config = dict(
    encoder_arch='transformer',
    model='contrastive audio-text model',
    dataset='synthesized solo parts of chorales (CocoChorales)',
    train_examples=39062,
    gain_aug_db=10,
    noise_aug=0.002,
    n_mels=80,
    hop_length=160,
    input='mfcc',
    spec_augment=False,
    win_length=512,
    tokenizer='word',
    vocab_size=56,
    loss='softmax',
    embed_dim=384,
    encoder_norm='rmsnorm',
    encoder_norm_position='pre',
    encoder_activation='gelu',
    encoder_mlp_ratio=4,
    encoder_head_dim=16,
    encoder_fused_qkv=False,
    encoder_bias='none',
    encoder_qk_norm=False,
    encoder_layer_scale_init=1.0,
    encoder_parallel_block=False,
    encoder_inner_norm=False,
    encoder_kv_group_size=2,
    encoder_subsampling=2,
    encoder_layers=10,
    encoder_width=192,
    encoder_positions='learned',
    encoder_pooling='mean',
    text_encoder_causal=True,
    text_encoder_width=384,
    text_encoder_layers=8,
    text_encoder_norm='layernorm',
    text_encoder_norm_position='pre',
    text_encoder_activation='reglu',
    text_encoder_mlp_ratio=2.67,
    text_encoder_head_dim=64,
    text_encoder_fused_qkv=True,
    text_encoder_bias='qkv',
    text_encoder_qk_norm=False,
    text_encoder_parallel_block=False,
    text_encoder_inner_norm=False,
    text_encoder_positions='learned',
    init='kaiming_normal',
    residual_init='zero_last',
    optimizer='soap',
    beta2=0.95,
    learning_rate=0.00095,
    beta1=0.95,
    shampoo_beta=0.95,
    eps=1e-08,
    precondition_frequency=20,
    max_precond_dim=512,
    one_sided=False,
    adamw_lr_other_params=0.0012,
    max_grad_norm=1.0,
    max_steps=7100,
    batch_size=256,
    epochs=46.5,
    lr_schedule='linear',
    final_lr_fraction=0.1,
    warmup_steps=210,
    weight_decay=0.0,
    adamw_weight_decay_other_params=0,
)
Rows from block 5 of the text encoder, named by matrix and row number. Each number is 128 + 24 x the weight over its row's rms, rounded and kept within 0 to 255. All counts start at 0. Numbers have three digits each. After the name is the row's rms in percent of the matrix's.
# fc2: MLP down (text_encoder.blocks.5.mlp.fc2.weight, 384x1024), inputs 158-236
fc2.224 093:124111162156129116120131180099124113108105099149081106160169082100123130134122132135130153143117135166128144123129104157146106143104136118161152099163126125112138107121118110190156158139089150117141165143121159147096129142129100159139111
fc2.225 111:100108167139107139075121110126117133091123144136117131110123133151143151110135144103093161127174129074141155113125177135084146139121131133135112109142123112134102129072128083139108137094145113107129138091133123156092111116144123087150127
fc2.226 098:080184188135113105166160092136152110074127136135110119108090149130124137098107091127134097116086065154137146131133088158102161107103167086087121087140110113142098149126129136148142161110136104110092107125097147098169105128135113159131107
fc2.227 096:143116117118146145145110106143109154119108098112146121131121122124152117078171121119083112141173121101168130094151130162114114138113141137123145107137109140126080094118115117121082116136133124109143124135077116183157104107118092120125092
fc2.228 093:121154140149162127131163145125147096107128158139118103112093210138129121154136142113115163101096098092134123171146099118126124139098116141127132098145112136117137106099135165146122132140105089107111122128134100103149123138112132114111147
fc2.229 112:135159120115125121114138132132170114086145147110108138144086135105153140134095127094096106141100111141141128095135137153170141165117129156109143105113130131145114114094112100120151163145156112112127109136119141124180103133120104135139134
fc2.230 106:146161092101147134132167117124161125123107090130122149110080111161124124136124131149108122147144147125143137102143138124173187131173143101138168133131133121104137175178124105096146099131112132131078118157114118139126128117129155085142131
fc2.231 102:137124131128119108152115120108111101159142157141086139133132086124127102126113149146127133116099132121155101148138113111108095086148129113144107118091106088102137129142095129152140174114134139154135083107146115117131145154103105134132145
fc2.232 101:133122166117157121128115110144117100104103104109105126106133162146113109085131140135097080151084124139106133078158101138145122165196119126161119115111136173180119158107128108112110151148152156083103154090137166100139087154203109125143108
fc2.233 109:104126132101131116102148158135139120083149153125125147160132135070080096082145134108118128154135130130076116116104100151140136171084167153127122151141125056128113099134121106157168105146102107115110115162135085126145108130083115141113150
fc2.234 101:140095112119133111129106148136076157149102079125124117130205141073147112144152115130131143128105106154090079152137110107133104075143120118084123149125093148137159100140139139089127078124130140133142091129138100149113138150134128145147143
fc2.235 099:134153182151123105095116154138128134134139128127150145138123135137140098113136160107144159106137123130111142164142154130161081081078104168180122173112151143112138138126089139119150108063131154153123154135137101146109145119149144143111118
fc2.236 096:130088113067084085115125184126157116139155148175130134105123117088127162122132117130120135142136105124083124111088143140129116147145114131126129121146119148143135096159127188114112129129168115172118081085115100139079161064133155104138150
fc2.237 091:127167127130101119155117103148097090137169124149167121104119132149117126127159127121138074128141159092158148117137108130101134139121135121112132089135114159114146110176142170105105123082140118117137117136098171108166123135126098145126115
fc2.238 091:093135171121151122129106102135129140103110118113106116102134141092148134116182111170097086137086156103173146119122142118131151148077088144142156189115122125141120162091125139136119176142134110156153186113111129133165175108100127144128134
fc2.239 100:167139125123167144123142137147183100120129127121146152114104169138145144134144137117109118117147116089143151107120075111131126126106159157124171121176095059148151150147107119175153159115160128152157146105137115154135158100080171146155135
fc2.240 097:181105129135098107127094133137118125134135097096125141163141097143123122098171171081144162128141145206138112177164114116155119116127117139119146140144088122150171092153126066106128107151110130086113129132115127145125127183134105155115099
fc2.241 099:124131104122133146130128173136147127085152132109172168149114126112112153142138098136107138126138094142127170114116075123106041154158123126138120144117121175114094153126103159127071112112120117142142153136093091120122140162147150086120136
fc2.242 095:155093141107116188113105134112134122131176136115146118063124145150126098133156111136092141130127161091164152120140149121122135141148143134147109076103140116113125148140126111117120109133156110112132155103134130119116129135131142099105119
fc2.243 088:150142123140101099165122165130126143122147113137152082113134149104172170124087122150133098118145114167154120132138106114128131146116143123122176153160115177092135106128157104182131133167107133149126117161096109158102102099167102172125120
fc2.244 100:126101136134105112106143130130134131159097116146098137124127163130123152138176127125120085115147085173083097110146146115172119123150118119130085131132152126132115121123122123126170125158132157143119097139120144098176126135090082150109152
fc2.245 093:143102111134158132121113130104119147124149124071129137145126101141098124128141187177141131154113164134147125155153134115116124118091121132150103162124124140159164103106090116144131052129147106117113163131117130149112122110130122142117096
fc2.246 104:145130144112085086114123115156121114112179128117128191123144073086114093077131151140165088121122148096117174122104132130112167145142134123094129141144164107160163127158104106138114061153172130190121118097119125128131119106113134174109170
fc2.247 088:168148115115116096128159089125127075115130135134134149130130096123131136127135145123108115093089122167115127165119167119133106124115146137178139120085173113114128140130147117120114106117105150171095129155123116120125104132100111163134105
fc2.248 109:148103155114111126155074125128090155100127134062113125133145092102107119103120061141137115151144101094136125084140104161127131165111122133108155141116112136147082104161135167117120147124168110153144158114117118115152127132117161123149087
fc2.249 093:155135170102096125165154122124129150108083136128136079118124118140146136156088125161099141177127108144216145152106097137126120100122135128073124126115083116190150084119114142173136150143099151126117129142156086163115175107123149164113127
fc2.250 100:127097141142138124145167150092141121145165140120071124164119104139161130166140121117141125134111172087148143125133127111156118139124100114123188105128135183105145158109124177136103134110120144152133140165134153124101093150150139084122132
fc2.251 103:110197126131136131131110111133103114148115117083147131126111125130114121094102115145127093154134123156142120151138118147178094114119167121137164129119114118129145170104148121115134151119146171135145117146159108093198094129137105106152106
fc2.252 100:124114148127093139112125146148113149149112096153147130151140119117104173104148134103141130137090123144119127130106137162154100132130138156128154146148145124149140127128152079129134105151146148093133150123137141124129163140120098123139150
fc2.253 099:132128103132133133115116108136132130147084126119127131161101108127115110135140153109118112132153114200084138143143161123111123144152162120138113141130141175140160151112140131126135194117143097096127114106128158129152141144175096117131173
fc2.254 103:116125111101085131151132131145151151130133144131131122152135082120115143092106107124140099138101149124108122115104111104109152076126148168148120150151127129154121156139126166102157122158150163135103119105150120129158090121164127107145106
fc2.255 104:120177120153140137164129131115175104148170149122131105145101141151116155136081177129158109124155080097135130157113104134129148093131133102105124116123070107100140139120115106183124152134164113103122140096157093139148110135115138127108087
fc2.256 096:151158117100115152137130116116122143134136101155135094123106111178129115112098132112185130139115149081092143155145104095099105122116150147095157110176137114141138129109154167115112156110156110169100127101122167117103101139069146088123190
fc2.257 107:132104163094119117130119137119140133150108149120100103139121125132141156144163076128136135150146073113108133112159148149186133081061146154109147135136088110121095119122127188145160147094143169169145150110131122138130082104119119105135120
fc2.258 097:126174140111137111126127163130110119185167128139104120099123108132127120154134110121126156145096113147142164125135171096146101062092167139131129123116118125114122122152120183128148113120099144171131154134143095114145119116103138097131146
fc2.259 096:142113144105114142109128151135096110100105152132147102171098129128119127107193145136087075145131099138152139142118096107141119139148121113106108138137124132114130118129142113148120168137116133135114161161117132071149129107142113126122145
fc2.260 108:134126124154179122137136139116138129159148095156157105145098132118130147144117087116144138122148118089120146108125151125110134173094123170140184157105149102088138143095134104116111168125135136086141115091145108107103109110110112120130121
fc2.261 090:153109158128137112099129177137146167167133113122135083103119142123120111128120155114103118116143135154099094128120121111127082134143132095123118146166148134147065149107148103194129143151096143129118131169122114137122164137141120110127164
fc2.262 117:151125117168104129108117134092125102150104129146143118130133142105137163142147088133162154137156103150130128129112136162099134096101127112142099094132149131141136112111168115138126189137111118113113128133150125109119133070159123157117135
fc2.263 097:139051129137103122127116114137165159175113117134170165124160097168153144116145134164142154108126125176072150086133116143130120114151138128105112124128170128101179106143079110106089108148110127137134129122137098167087128096130097146137132
fc2.264 097:103119176131137107133106138150100149147191145107118134122140105132167112153121130113099102153132119129175151085146085130137127142170120107142104096148135131105093149101139099149131114144138143112141145127139124154146169142137127141128086
fc2.265 102:134106111136186124119084114158104116116153105144108101158140150136094159126169121124087102134152121076137071143127115094131136089131168117157136140162105120132153068138122096076096106106119139102156055088151128128118122088105159173137175
fc2.266 093:133123128129145129156189077128134113160127134173103138131110129119139129103127092129122128117185178126107088107145097129107093142159088135150108109127155138079158118114131137135077112148098107134126114182098136165114161148111139125130091
fc2.267 093:133111143096124131132162104126156109128150135172091134102098132116116135152128143136119122125118175136139144176080100119186096144129082150085143160191123136146143126127121107141124159129142134129117095102178105157124146134134146158116117
fc2.268 107:092156111136141115104113114109112124079097146090187108102148132108107097082087131124097128136159121113154119114131165149129133143108149106145148154134129111108148169093121084113141129140131130103120112115140126115133138116134105102105080
fc2.269 097:107128148135085146171162123100139113169149117140141116154115080158088085122116138168123143101099122129089137133140098134131120078115163151125105121122121059152150125097084122111154107147130162100085160129148094120119135148067101137138117
fc2.270 102:106101138102121100131177097112137150164058138138141107140161074163149139159109166103145116109137116157120129086114132116110087107120160119107161088125070112093089126121181124136128138118116139135139126153164130149118123115160113098133123
fc2.271 101:148089123160121148143134100137138101113107095161170114130137139128099122122147121098102128102157096144165148080133117142128112146128143125130150157147138146150140107085091108149128139119119130119120115127139119106120121142136109167121095
fc2.272 117:140119133157089115144084162086088144182134111140141079138148133147118090097099129130111095114129175134109148128099139106102089070121125132135156129118145124115119086152136181134140129101148156178130130134183111114156132088104146155133121
fc2.273 099:124126111120146120117106131128128153126146116109105173118135114142111081106176109136161117109130124132174114187151151155157084161151096137146138168120126171110149149160113134136138109127126175124164121132094125115142138118147112111134145
fc2.274 100:111132148164169132104132118134145138112164122164125131093113169128132155184152172123128136135128149146096137136149106118136142137136074172110115113165168160134132134090116121151135147164120095122169173130085096147099117127177110148134167
fc2.275 102:124114163131152141109128135132130132154126129117109116174099168133101115113148126118116101152141104103103104143111124135153119074139145148151092129123141086137102114109126087103129131134132129138143161130170135121147111117097129109171100
fc2.276 093:141104120131151137125129153122124088191110130128153109149150150130124145154146159167124125140166113193139107128106115121102136089158190159163071077132103123163122107136086123109105142147096143100119126114148121105114115129136068177131113
fc2.277 102:121129139128077122133126137127119143117161145122105131084143108141138143093092074133136160176126129084158148134133142148079122107151126136123119074140100085156087132083134142167116115133143080129115142140116101156124158131102180110126113
fc2.278 107:130138116102137138135137154120147133116113101112199159129131139142164116133081157129130105128166086068108142132134120147112102130141124145154140116139105108148139139107140109164105059141128137112119116154136113138137145110089148107119101
fc2.279 099:139129121123095107104080131173109132109107132086135163151156133135135121118126132136149111148108106115121140120139064155197142154114165160161123156141119099151125116098102138105127126135169168121176097092116104138161160091107129110141124
fc2.280 093:128154141119133122106148103131128109134126089187148143088135110085107113114102126104134103095100110144026105130118161141097130113086149116139134082137135117127078125117119128112138121115138125126113111105122138139151112060123102121139126
fc2.281 099:122082136139123135135116137154120120110148052104176161109119109141093092087195122159135140094104148094148144149148142159128123150138133115135149155152103160095166140167108083128125158152143122121086141101131171097101103080171092086088113
fc2.282 094:139136123135110140134177150125159119128121150144181148144144130169134133148118164135101122120102108086123112098134148108077147134119117140094140117172096139180145169157130142141092156142113112111135139167087122144151161143132155105134163
fc2.283 094:138131120117096133129123175164139136101142097160135105159124153115140156140147174104137076092069179096156128146120141106107114142177114077073157095145089155135150099094145115061088104160147113106127116112107110146138154112190132111148111
fc2.284 097:173163089132136108134115132151133118128206150146103086154109169117121133130112102112173107095144105095142095112136152118118103100102186157133125122158173140134108119135117111112143096145107100097104121160114149104150151132105136116147093
fc2.285 093:144122156122130143144119109142101117119101121125126180112119129125125128096176107125100122135165067143103085128213138132140116124094133159142176135124152163119064138162138131110141133109089127126118088167112142129101100141100080124088127
fc2.286 106:151145152147130102147170146104166100119156112158119137093118132109129152127114101129096179105090132099106101128131158141156112116114115133109091130114112160136138180166118131138127143113106116110128146157127085135091142127128176101155133
fc2.287 096:119140123140137119155147108110125133106070126099150116154108145136131137114124109126156104149105121123151111113132131111093091164132142110120166132082117128147121124151147136069112145121153128143143152133124180136149153130117139107121158
fc2.288 098:125136163129105158126150147135143119144106148135120112156104113181168129096146145153150114147145116079151146135163135147099103132113125140123122168093121146162133102099125150128118120122103080138100137161081109075154098098132121103106135
fc2.289 110:135172097111143093125092139121102110077130113092120136142130129123150112101097160124131109120120162153116127135113106119113079174123104101093128155095109146128169152130125071142132116157198097116153147104101164133147120122153102120135174
fc2.290 099:110164084148070129139107146080116106096134155090141141121135145133129097082097153081110094151128151115158123147121069139126117159171143127062093154123120086137144128106151131106131141108146109116156092153104163153175084137100133143148121
fc2.291 096:114087145152128109115148148155142176167052124141107151165140111130093120112165160130136182155143117123108144117131141138118126147124143131159126123127176107138146119160131125112124106138108126138101125145112154153088104127137145124149116
fc2.292 107:145095124118120137123104153120143121152141146142128152148134122169102105119151133145121128115124179111134147117127158095149145163199113145173106167119170137118136143163084112082101101141147122125149131128136096098091125143141155109117118
fc2.293 097:070100155118119151141099104121141115140115158105102130117158098113114145116104098109152123127130137114101084118143115179103154092095145133111106137099123084119148062120123129130128133095158115141123110099140114077113107102089137188140122
fc2.294 095:125114139106102132105149095117158092090160130115091122129121114145122084133101132152143121154125127084167095117075102143120102126106120086158125121125139126122092118106124108125112139115151110112137139097153155129105099151160150110164153
fc2.295 094:160147124112129080142128166116152149149086122103103118128096103138125126111128164103118089098139113138091151128163111103133169167077131133155109118131169116133138144156135163106152089093136135154122155131108126132121142136131132130156153
fc2.296 096:136097139129115138115113105111126164142120166147144108131108137116152105150144155105105125129197086144161150098150143123103133087109144133153142183155124098081138125109141122142101134115122133123136094110117084127088082164131093088127114
fc2.297 099:125137143112142127121136139134135131117148137131096127119124167154111108165134111143128121151156099095152084173129083147105131172155130117123096114152116127162107124092153087165103199139113113118106098137085144097136108158086135133092073
fc2.298 105:170138133124163108118112158115133139108159117162111114137160172066150141137147141161144089192114176104143067090124101162098102118086099146123131084142085119140118145109129098180123164139143188072111095114098114104141118186125143125131165
fc2.299 101:131136120149109133137163134142149120039134126150174125134105123149090105162134133108123142138164096125126140110091140119134137160164151139085131085143088117147147126128112075124153136130080107093110142144129152129102146154124124140101127
fc2.300 100:105111107169148160126134146140133149079112137117163121144121147133134133121131132119081086123118106142121106082129112111148120132083164110077141133111078091125127131125171099129119117103170123075082100107116170141150104142108076114108149
fc2.301 106:137121128116125140123148128134173103135161150157127140108103060157120122163113142148096146151132163092182153151132136125135099135194133090141120109112167122112107109184113145094151096131145089138116151126126129127088148114122145120160158
fc2.302 102:156184095135186133149114165129154114146138103172106131130114158155132145148169154127123134082134154083108145146151098074162147164153134114114127118101168110112127181107145116085136074150143105094141083107130162096134153154095114102117157
fc2.303 098:136140169131144116135115157107114103118066123100113087151118164097128166092123140147101107110187121163112111125128183137135132125145107106140114087122102147166148120108105138142129151097147125154151080104151096123116127092090123126108179
fc2.304 100:144118101133123118125124128136104140106134157085104130107126145165119117149139188137103076133112125136176158140126125098132117108143161137112121115117125150121105102097116086085117110112137090093118138141135150120202130097183115131129137
fc2.305 099:085153097150134129152103112118131091154155089091137124160135147102126116106122142188108108124141136165148135193152123111133130196091140111104117146124103137115147114141121085130145130145129074094164111129087135094155116144120112151103106
fc2.306 096:085143110148134119136124110139136106133166143106132101143129114145129096093082173129116129126099148139150140107089140156135125094142109123096121075147133147141148092163115090122116119123123119120099098109141154119134124130143076143133155
fc2.307 101:129119136136123113131137168114150130107114148113112115131115117164097123095105152144166147108139165127135136111086120112105087163138120081120134097121151103109170156118132163128130123117133105132139090113141149119109143185127138120069127
fc2.308 101:143152101112150131116077140146092134123127113099128162141113123150115141128168129153106101119135154087111123144128107098165130165165135162128130096108161149193142140170119122081143127128190157134126104115102185116133134128118109083146140
fc2.309 105:091122099120051118123100108135114115105124150131174159131152114169121100104135129170135174133083149127166154182068143145123087170133114135124151157134149155122173126135106123136131091131129134129120159126111131128111114135103116121121113
fc2.310 106:127129067097148109148142131142138122150179114135166137140129130142109102142140137137128137107119143167151176106163113092110124154156122166154149136096142104118138120130106088084134109145117143089124107133110151135122120075150084155134086
fc2.311 100:142135175129129116140102138132097133152139126127136126118131100159137140113113143150139122118129120133134105107095096118157153099127089138114121127095138128164125148166119143093122131142137188135153132125155107112110127156133141135121136
fc2.312 107:127130147105131117127116178115159090140110148146077127165119102117139155150130129103163181137129129108142108138126135100122126142122156159126144173147112114118144131120126109117121170121124124116130090119099125113105142141128132151149173
fc2.313 116:088139151147128124147104125119095123087090126096102122124124169152102118099135119128172126115109143101124122155090138140095166201122116140126094173136136128171116132149144099143099147130112126104108128112126152089126144127099140137140155
fc2.314 095:143071120126142118133134128158125159117112117109121126118141124091094150091130109126123118119132105138120108116149125149133139164107160153158116104115088103165175089132150118144146133079124135142128092156118118104118151131106077138139122
fc2.315 096:142085139132119136100080164140082141129101106110120101122189137109123111117133137147142109158113101184147113104084131134099165109075143162133112183145115135170131112122156081146129131124146177128144107100149151090114114108148114120127171
fc2.316 098:131137137128107101123160118132110109123132142117096143118153121134115136105151123101102127109142152141176137157128123119148123110150076126095118104107115086158120141118135107127145146121106132115115122169120147103141155139097129141116097
fc2.317 098:129100113166108152113132100116119126136133095119120107143136125120092112099170146149117084131150140126134137080154120115120140087119103136121132073130112134109130115132115157100127129140112176132137128159139103113189111125110146092137129
fc2.318 089:131120136151098155120130131132135102166109141116131156127166131147124104110084135147150107110127090173087119168128105115114087108155115136098109145097144126129149093108092163158142140127113144149148153144148118160166170126086127139153115
fc2.319 093:157108147135107177108152133105160099132141155112059130186104133094130113096150137089118101171141177113131105125135137150105134114107131126132165160150138158123174103107121145139101074112113092142135102163113130091125151103142122097154178
fc2.320 098:109132151147143110185099143123151124123129084121133137137096100111123125125092127108106084109143158140138132124089149105129101146144125153129189130096121101143146144128119156147135108129180125120098119110122113105171151155090108127167175
fc2.321 096:136140142144151101116128120155113141112138171113150095169164152142163111161150136150115135136117115100165139151159112140095137147110104109131093121129093110129106108126152181153135098136136128194165144135115129094113141134127184133153133
fc2.322 114:125090117126116123095114150138101126148144118145134132149125142099145128112122112098143161135136138122134166146127142157156122119141146136139082140126207094172131096114141094118135084134129151111129133108174111118076090168142136127146179
fc2.323 102:149099130119123124092113144118150127133086145132139084142156124110183146173149156147143118136130102163118128088165085118144137109097124139168122120161115096137120097135136124176141151106160103117192117075139164180130143163124108172139171
fc2.324 092:147144121100137167097125147156114111129121147110155141142130099118124142163096158153112083102173124121157155115135147147138102133102163153165124118169148179097085113111143140110119163162137150145135127124103119159140107127181100073141118
fc2.325 103:112105172127172107113110152129151102084169135104114150108148116071145158156120150126131110157137112097107135099102071133127140159118092116107134112130114136144118200137128114171152144112157129105159110112129121147111161147138130082156158
fc2.326 098:125105137125187108135120134155119138117126119115142140171120154082155099162131128086131081121177122148113126129167133103116101129107099125122142175132106139104119160115109074135136107173118108073168109108120186140143132181178125159136113
fc2.327 094:122164080124078136142118116104140108099086169114122170126135070136098122132100121147119078120076127139109122157101121123090144168183155115091130144119133155119096128125134116080082161127163130135079123105111103123155141149177094122161117
fc2.328 095:117126090118117113137084145136111131162104140133146077134146156143149120115155106136129135172078113180117123156137113161126137103113123127125108132113143142132120089126144137105155146130149171159088144097134098132135113131133092150113150
fc2.329 100:140110132122084123145148144119113146140145128158166103142105145139125166110156109106122107115150138144096124144148105152153137125147123132100165127153100153140143143133113081151124167116143092119128124130064115149117111159162147115139082
fc2.330 103:127202110126199108096138139134141105102140120149141127111137097074173203146104122140159124126124138165126132131145131144122148123118110126143138128150130147119119164121111122174107147115104109095122144130108142111156140128197126096166111
fc2.331 106:132116146119177161126114154128122103136102127128151139106135111146118135133146150184121133164103166139116120125125073116102172152123148153106098101132116128120167134146110087142117114215107092082152135147121095119124093146125117136122127
fc2.332 100:121170134131122121143109115101108111141203112115134122124133108162173108121115129140108133146080132070152131163149110145138154130133138129071100125063115095182165117122115092142143085124138154095124139077155152127141107138165155144145093
fc2.333 099:122144102117123133142132113139135116138164151146107134089107160172120140076102108144139112107116153154146138109153134161122111165181087141104107107127144156119117134152145156089118119144153144169145143121095124116128102116137098101167134
fc2.334 100:149151089117082110124129120156133098103122121128163158124125121125112139148103116155141124129139140182146146142106153135108106165140116129103082146146111137099112136134156101114097126149131131124133094103101141113110074144185121146124127
fc2.335 102:124189114143134165132140137165135127105114143121140095144101137157149096152143114142156125143109164130165108132142097134154116149133099135135114164124147142063139148087112105130131119133098145147115165155124138082139102157171165106129103
fc2.336 098:118145140168107143134136091105151149154091155150111110104109151098147104137150134166106084090149080169111138086141116122150118098095149130102094158118127115086077124108160135122106145110145162141124125110081125137153139106090127169117139
fc2.337 099:141122117122080131118106185161095162105178087094106115148144143116103085103135129135135089136147148136130152116146092127146112154122151127119123136147169120105103090132139146113119137130116150176151115140114130130131149122120112130132155
fc2.338 095:137104143141078077128126162127123113133136140102110127156140148110133126149130128132120112129093149170110116134093142119115091091146110180108149132125122144084109122118139157118112148170091116132094119163131128154095126127151136132126120
fc2.339 102:145148130137113160105129102098105126110144156087123123157162079118132093120114116125129136103126149166158094119117128122140118101155118145154134115133132085092139096133100122088164100142131155146159082142179123125154084126097117165134131
fc2.340 090:129115147102144130144128152132142108118103121161132132082148158094143133144121164143168124157153136174163124146099117135123143149094125124102114160122135165136163140142092060154135184103105117114145158129112138128098098125125127180113143
fc2.341 091:139109144144143145126117134111143153107140136121089108094138157115128109142169124166113096132147124140083105128153119162113133141112150125068100127149097115129137136063135115176138145137171095101130132097121103125161148132127106139110109
fc2.342 102:119140120165139113135104141148137131130148101092138143113101129105128094101188099123149112115137122128174146144126121098132128142176122092141122147100136112128160149141115099127087140153131118127131113120133144098141142139139136091153084
fc2.343 113:134129110099111133137135124137136115132149113152138133105154129152176113128135118135133165140097155100122118128123129131176168155152126136129101143135137152125108142128105091120160086164143150113161136115105136135122174183114122129129134
fc2.344 101:133136165157125099178071091128100133158097121091127119132163116105109118107120127142110140112127109127112140159158118132144176118070137123144127142127075153170142121106129168115135183091178121149143096113152139120134119117118146150132138
fc2.345 094:133109103162115118139125085143123149132099098160136121126180099118102133167119126126145118168105138103123128107113110130135162099118130098136125148128177137094136123163157146134083126107164118134126117106151127150140141159145158117133133
fc2.346 114:142179093116169126128112101138138136151126134089157097118101093131124143174096102154123105103108121136109127166153127151145094069148129133108117105120066124106148111128130131145145121127132136110110145136159118150163095104116106134123110
fc2.347 103:115104155108079114105150129155117142139114156134080184134167107113130111097084143167141150136109079117110132114085105110112105142090124132116143138158151085129152158118169118137152128111129140141109144132129129130121115135102114117099108
fc2.348 104:150122107178145162107143104125141127159137108122143112103168114178105107146109146158115106147113139117162142131146091104134097097135103136143119134082140115081140121127108180106154112121143116171130148138108155134130138136107120136138118
fc2.349 092:141105140116143124160170101147124145119052099146056121165131156109078168138146126114134094102149129121129142105127124128148153108125133128124140104106150081140144142088151106083143093111108129108083104171135130140193107150092119142159090
fc2.350 098:125146153142115109140155090150120115108108137121119182175126118131100135087140120155153129134120083094175173142119151146075135160093158113146077112137171094123140156135167110164121136141123119130115142120132146146093114098126139159114155
fc2.351 098:133113124151094160122104093117136109061156135132150118117121115107117122153159125133124100173108127104064089099156122156117133153164141148114128093126142120139143108145157115148142131118156129130125130134089138135097136149139126103137113
fc2.352 099:162073116102116121160129154156119117120113079153161108143127157135140118166159125121103125147143127125124139121117057123148109115105131155120145144145109154116149126170147113110168114188154178103108112100112168078152143125123136094125138
fc2.353 098:115161110142163111094151103107149142114129151109117104121088135141127102104149128119087117110148107169133127148111095135141098130126158094130106118130106132106132143123154169149119109176134106148095132142086117128154131132146130123095126
fc2.354 097:137110182168134164122120117117100126118067127134149083171153115108137190107119091105156118132124101179121130147103108114184160120112125098148116111126087121175102100117122078131191178124128178099134112108167121127157158152142148155140139
fc2.355 094:124154153140135126148167117130143097140089117142161153140136179110130116143130126126119123126127177090109193103156137138182115137158164100112166145183122168156120167087125111117130146156138160099124164129124111137132126107144170097138111
fc2.356 100:104137117158153153150119159111136103121123132102149127128150117104137136142088174125152125133156143110148123085105118152102094122115120121094150097152104128113139144148130145183141142139167123132127126121136131176138126112119173104121134
fc2.357 101:117095145095141129106153131102092120100079148150125155135161108139127151115141154130139132131170098153101104111158132136080150159189137141136110110138161122162162096123163146161118123109110112142087126157117132091084144112121127158129159
fc2.358 100:140132152124120142150197096129134119087127121166100134169123100133144119106143129116109101145138087110116087099153133122130155118118105110116162118131038094098113155134156105120139153132150164099131140151106138132142109104081118085130116
fc2.359 101:124125132114098120142173132113141110116088137127129140124098122141111078135127154097109169091115088126114106121127137111111088151154136132096121130105131136160113153110136111141145099108063131115129128148137173101089143095145116135129091
fc2.360 101:107086158126114142113155161130140121108164147128080109078144143109143113143135140132145140132132149089118140121139132141131120180143121133110112122120140159147130112095135123138145161187084132135139109158128164177093138139156167101088090
fc2.361 096:102072058149125113117118134150131153145183157149127151091163123108088126095104091124106120146078138135125165119163120134086120137128131138109062130090166057088138091117130158165114083158141160144108122120126109142119104107068085148115106
fc2.362 095:084122160182152167121161076140163131128126100134101120125109131124138192148107120153095101102163121147086134110142084105120125103062113139176121140132088116168130142103063140140123141111141089103168128138131136103155159094102124164157160
fc2.363 103:106094132131104151145077124132116140129175118124080119135142104110138104177123158109124123101150142094096088087102160137095157113119125145130131115104110097162143096170139156127129142136153132156106103126108126140173131110095138162128177
fc2.364 101:138169134103114164129146108117157133150157138153094145130095129146145099165086099188140144161093120135117165169096146136132123100129106132103103111130119153124159127144126171129128124110125151142170125133129120149115147133135137129129140
fc2.365 097:138141144141159144160109097085098127124094139138128117122131128171168139097095084105155098143155132134143155162095123165129133126175158155089105085129085119134129130136140136135110158172144116141129144120128176143143159091101099085126072
fc2.366 101:119171116125116102124119167112112111112097099126111099094099148120106100112107127137123087081132109121152149124094119124142105111153105135141133107104129150114106143140131132097102181099171128153117130098130114132126141150139112130121189
fc2.367 100:120128129148136117134089162104130107102194124147160157117110109120139145143146111118140149114101164083134134149121159113075066144128132107166125097140154131133141107104167164141113090151191114128116092073101105116117125154099130119139175
fc2.368 095:114097130152102086137124147134117145171123130096128107113090133125134137145163121138154147106134113136097129122132111143111119095152076111115081092118112129138147131138165145146114098081080175157132124142152095111125107128117146112148137
fc2.369 100:118224109150160154165109117143126135111112135127123129119100128149114159108092129139119089129122152138102132157155129118173131132174170162132113134126143138129118193130114106120115152148180169120122129101149142171154081126149113123141107
fc2.370 093:129124109085136092114149122123162135118142120145179173132093128108145148122174135097142129113115120094128132085146083132128140161127064120081138138130109139130111172119100094137114131147155135093120113108099099112126153155126109114148098
fc2.371 103:117096094142091112134119104141134128145143129103093125146127145107137135136089096121144148139134130154146129095116144118133151127097110139075199098128108125114126130109141188112149118141141121157133124114151128146125137127094135122113120
fc2.372 093:187111098086078140115144090119112166123134182137131129076133105148164153135061112109141088138156111114135099133111144161135143127157095122131089149130124077119138124117110103160154113111128126143098173134133137139122139147117098124143138
fc2.373 100:173112155139087129142120112142120129108150145101141123138154126126109121100157151065103096154100121113160120088157100101131105132155115113102131127100137109149103130121148165133147127114123143160141129163109103124152127192114130129099118
fc2.374 097:135118167146099120100152133136132130158164109146151134174114131136136138115130155121141106127082133116146147122137154149180111091140161101103156113122144158166138146165143095189154136144132150096140119134136082128142138133141137109120124
fc2.375 108:131143159106109121134151118156150095151124114145129126137102148154149112107129123125133140168119134104125097167132103160144109090119158123111143110147152142099138142099176077135166139129170146067122128087118111121125143106107117118124138
fc2.376 104:132167139123099140125131141133144125155099121133143158157141093134150130164108139130165142152144135148169132173126100116188164098091160130129103151177156109126094157136123097106177127136123127129101108131139128122128117142120113147117140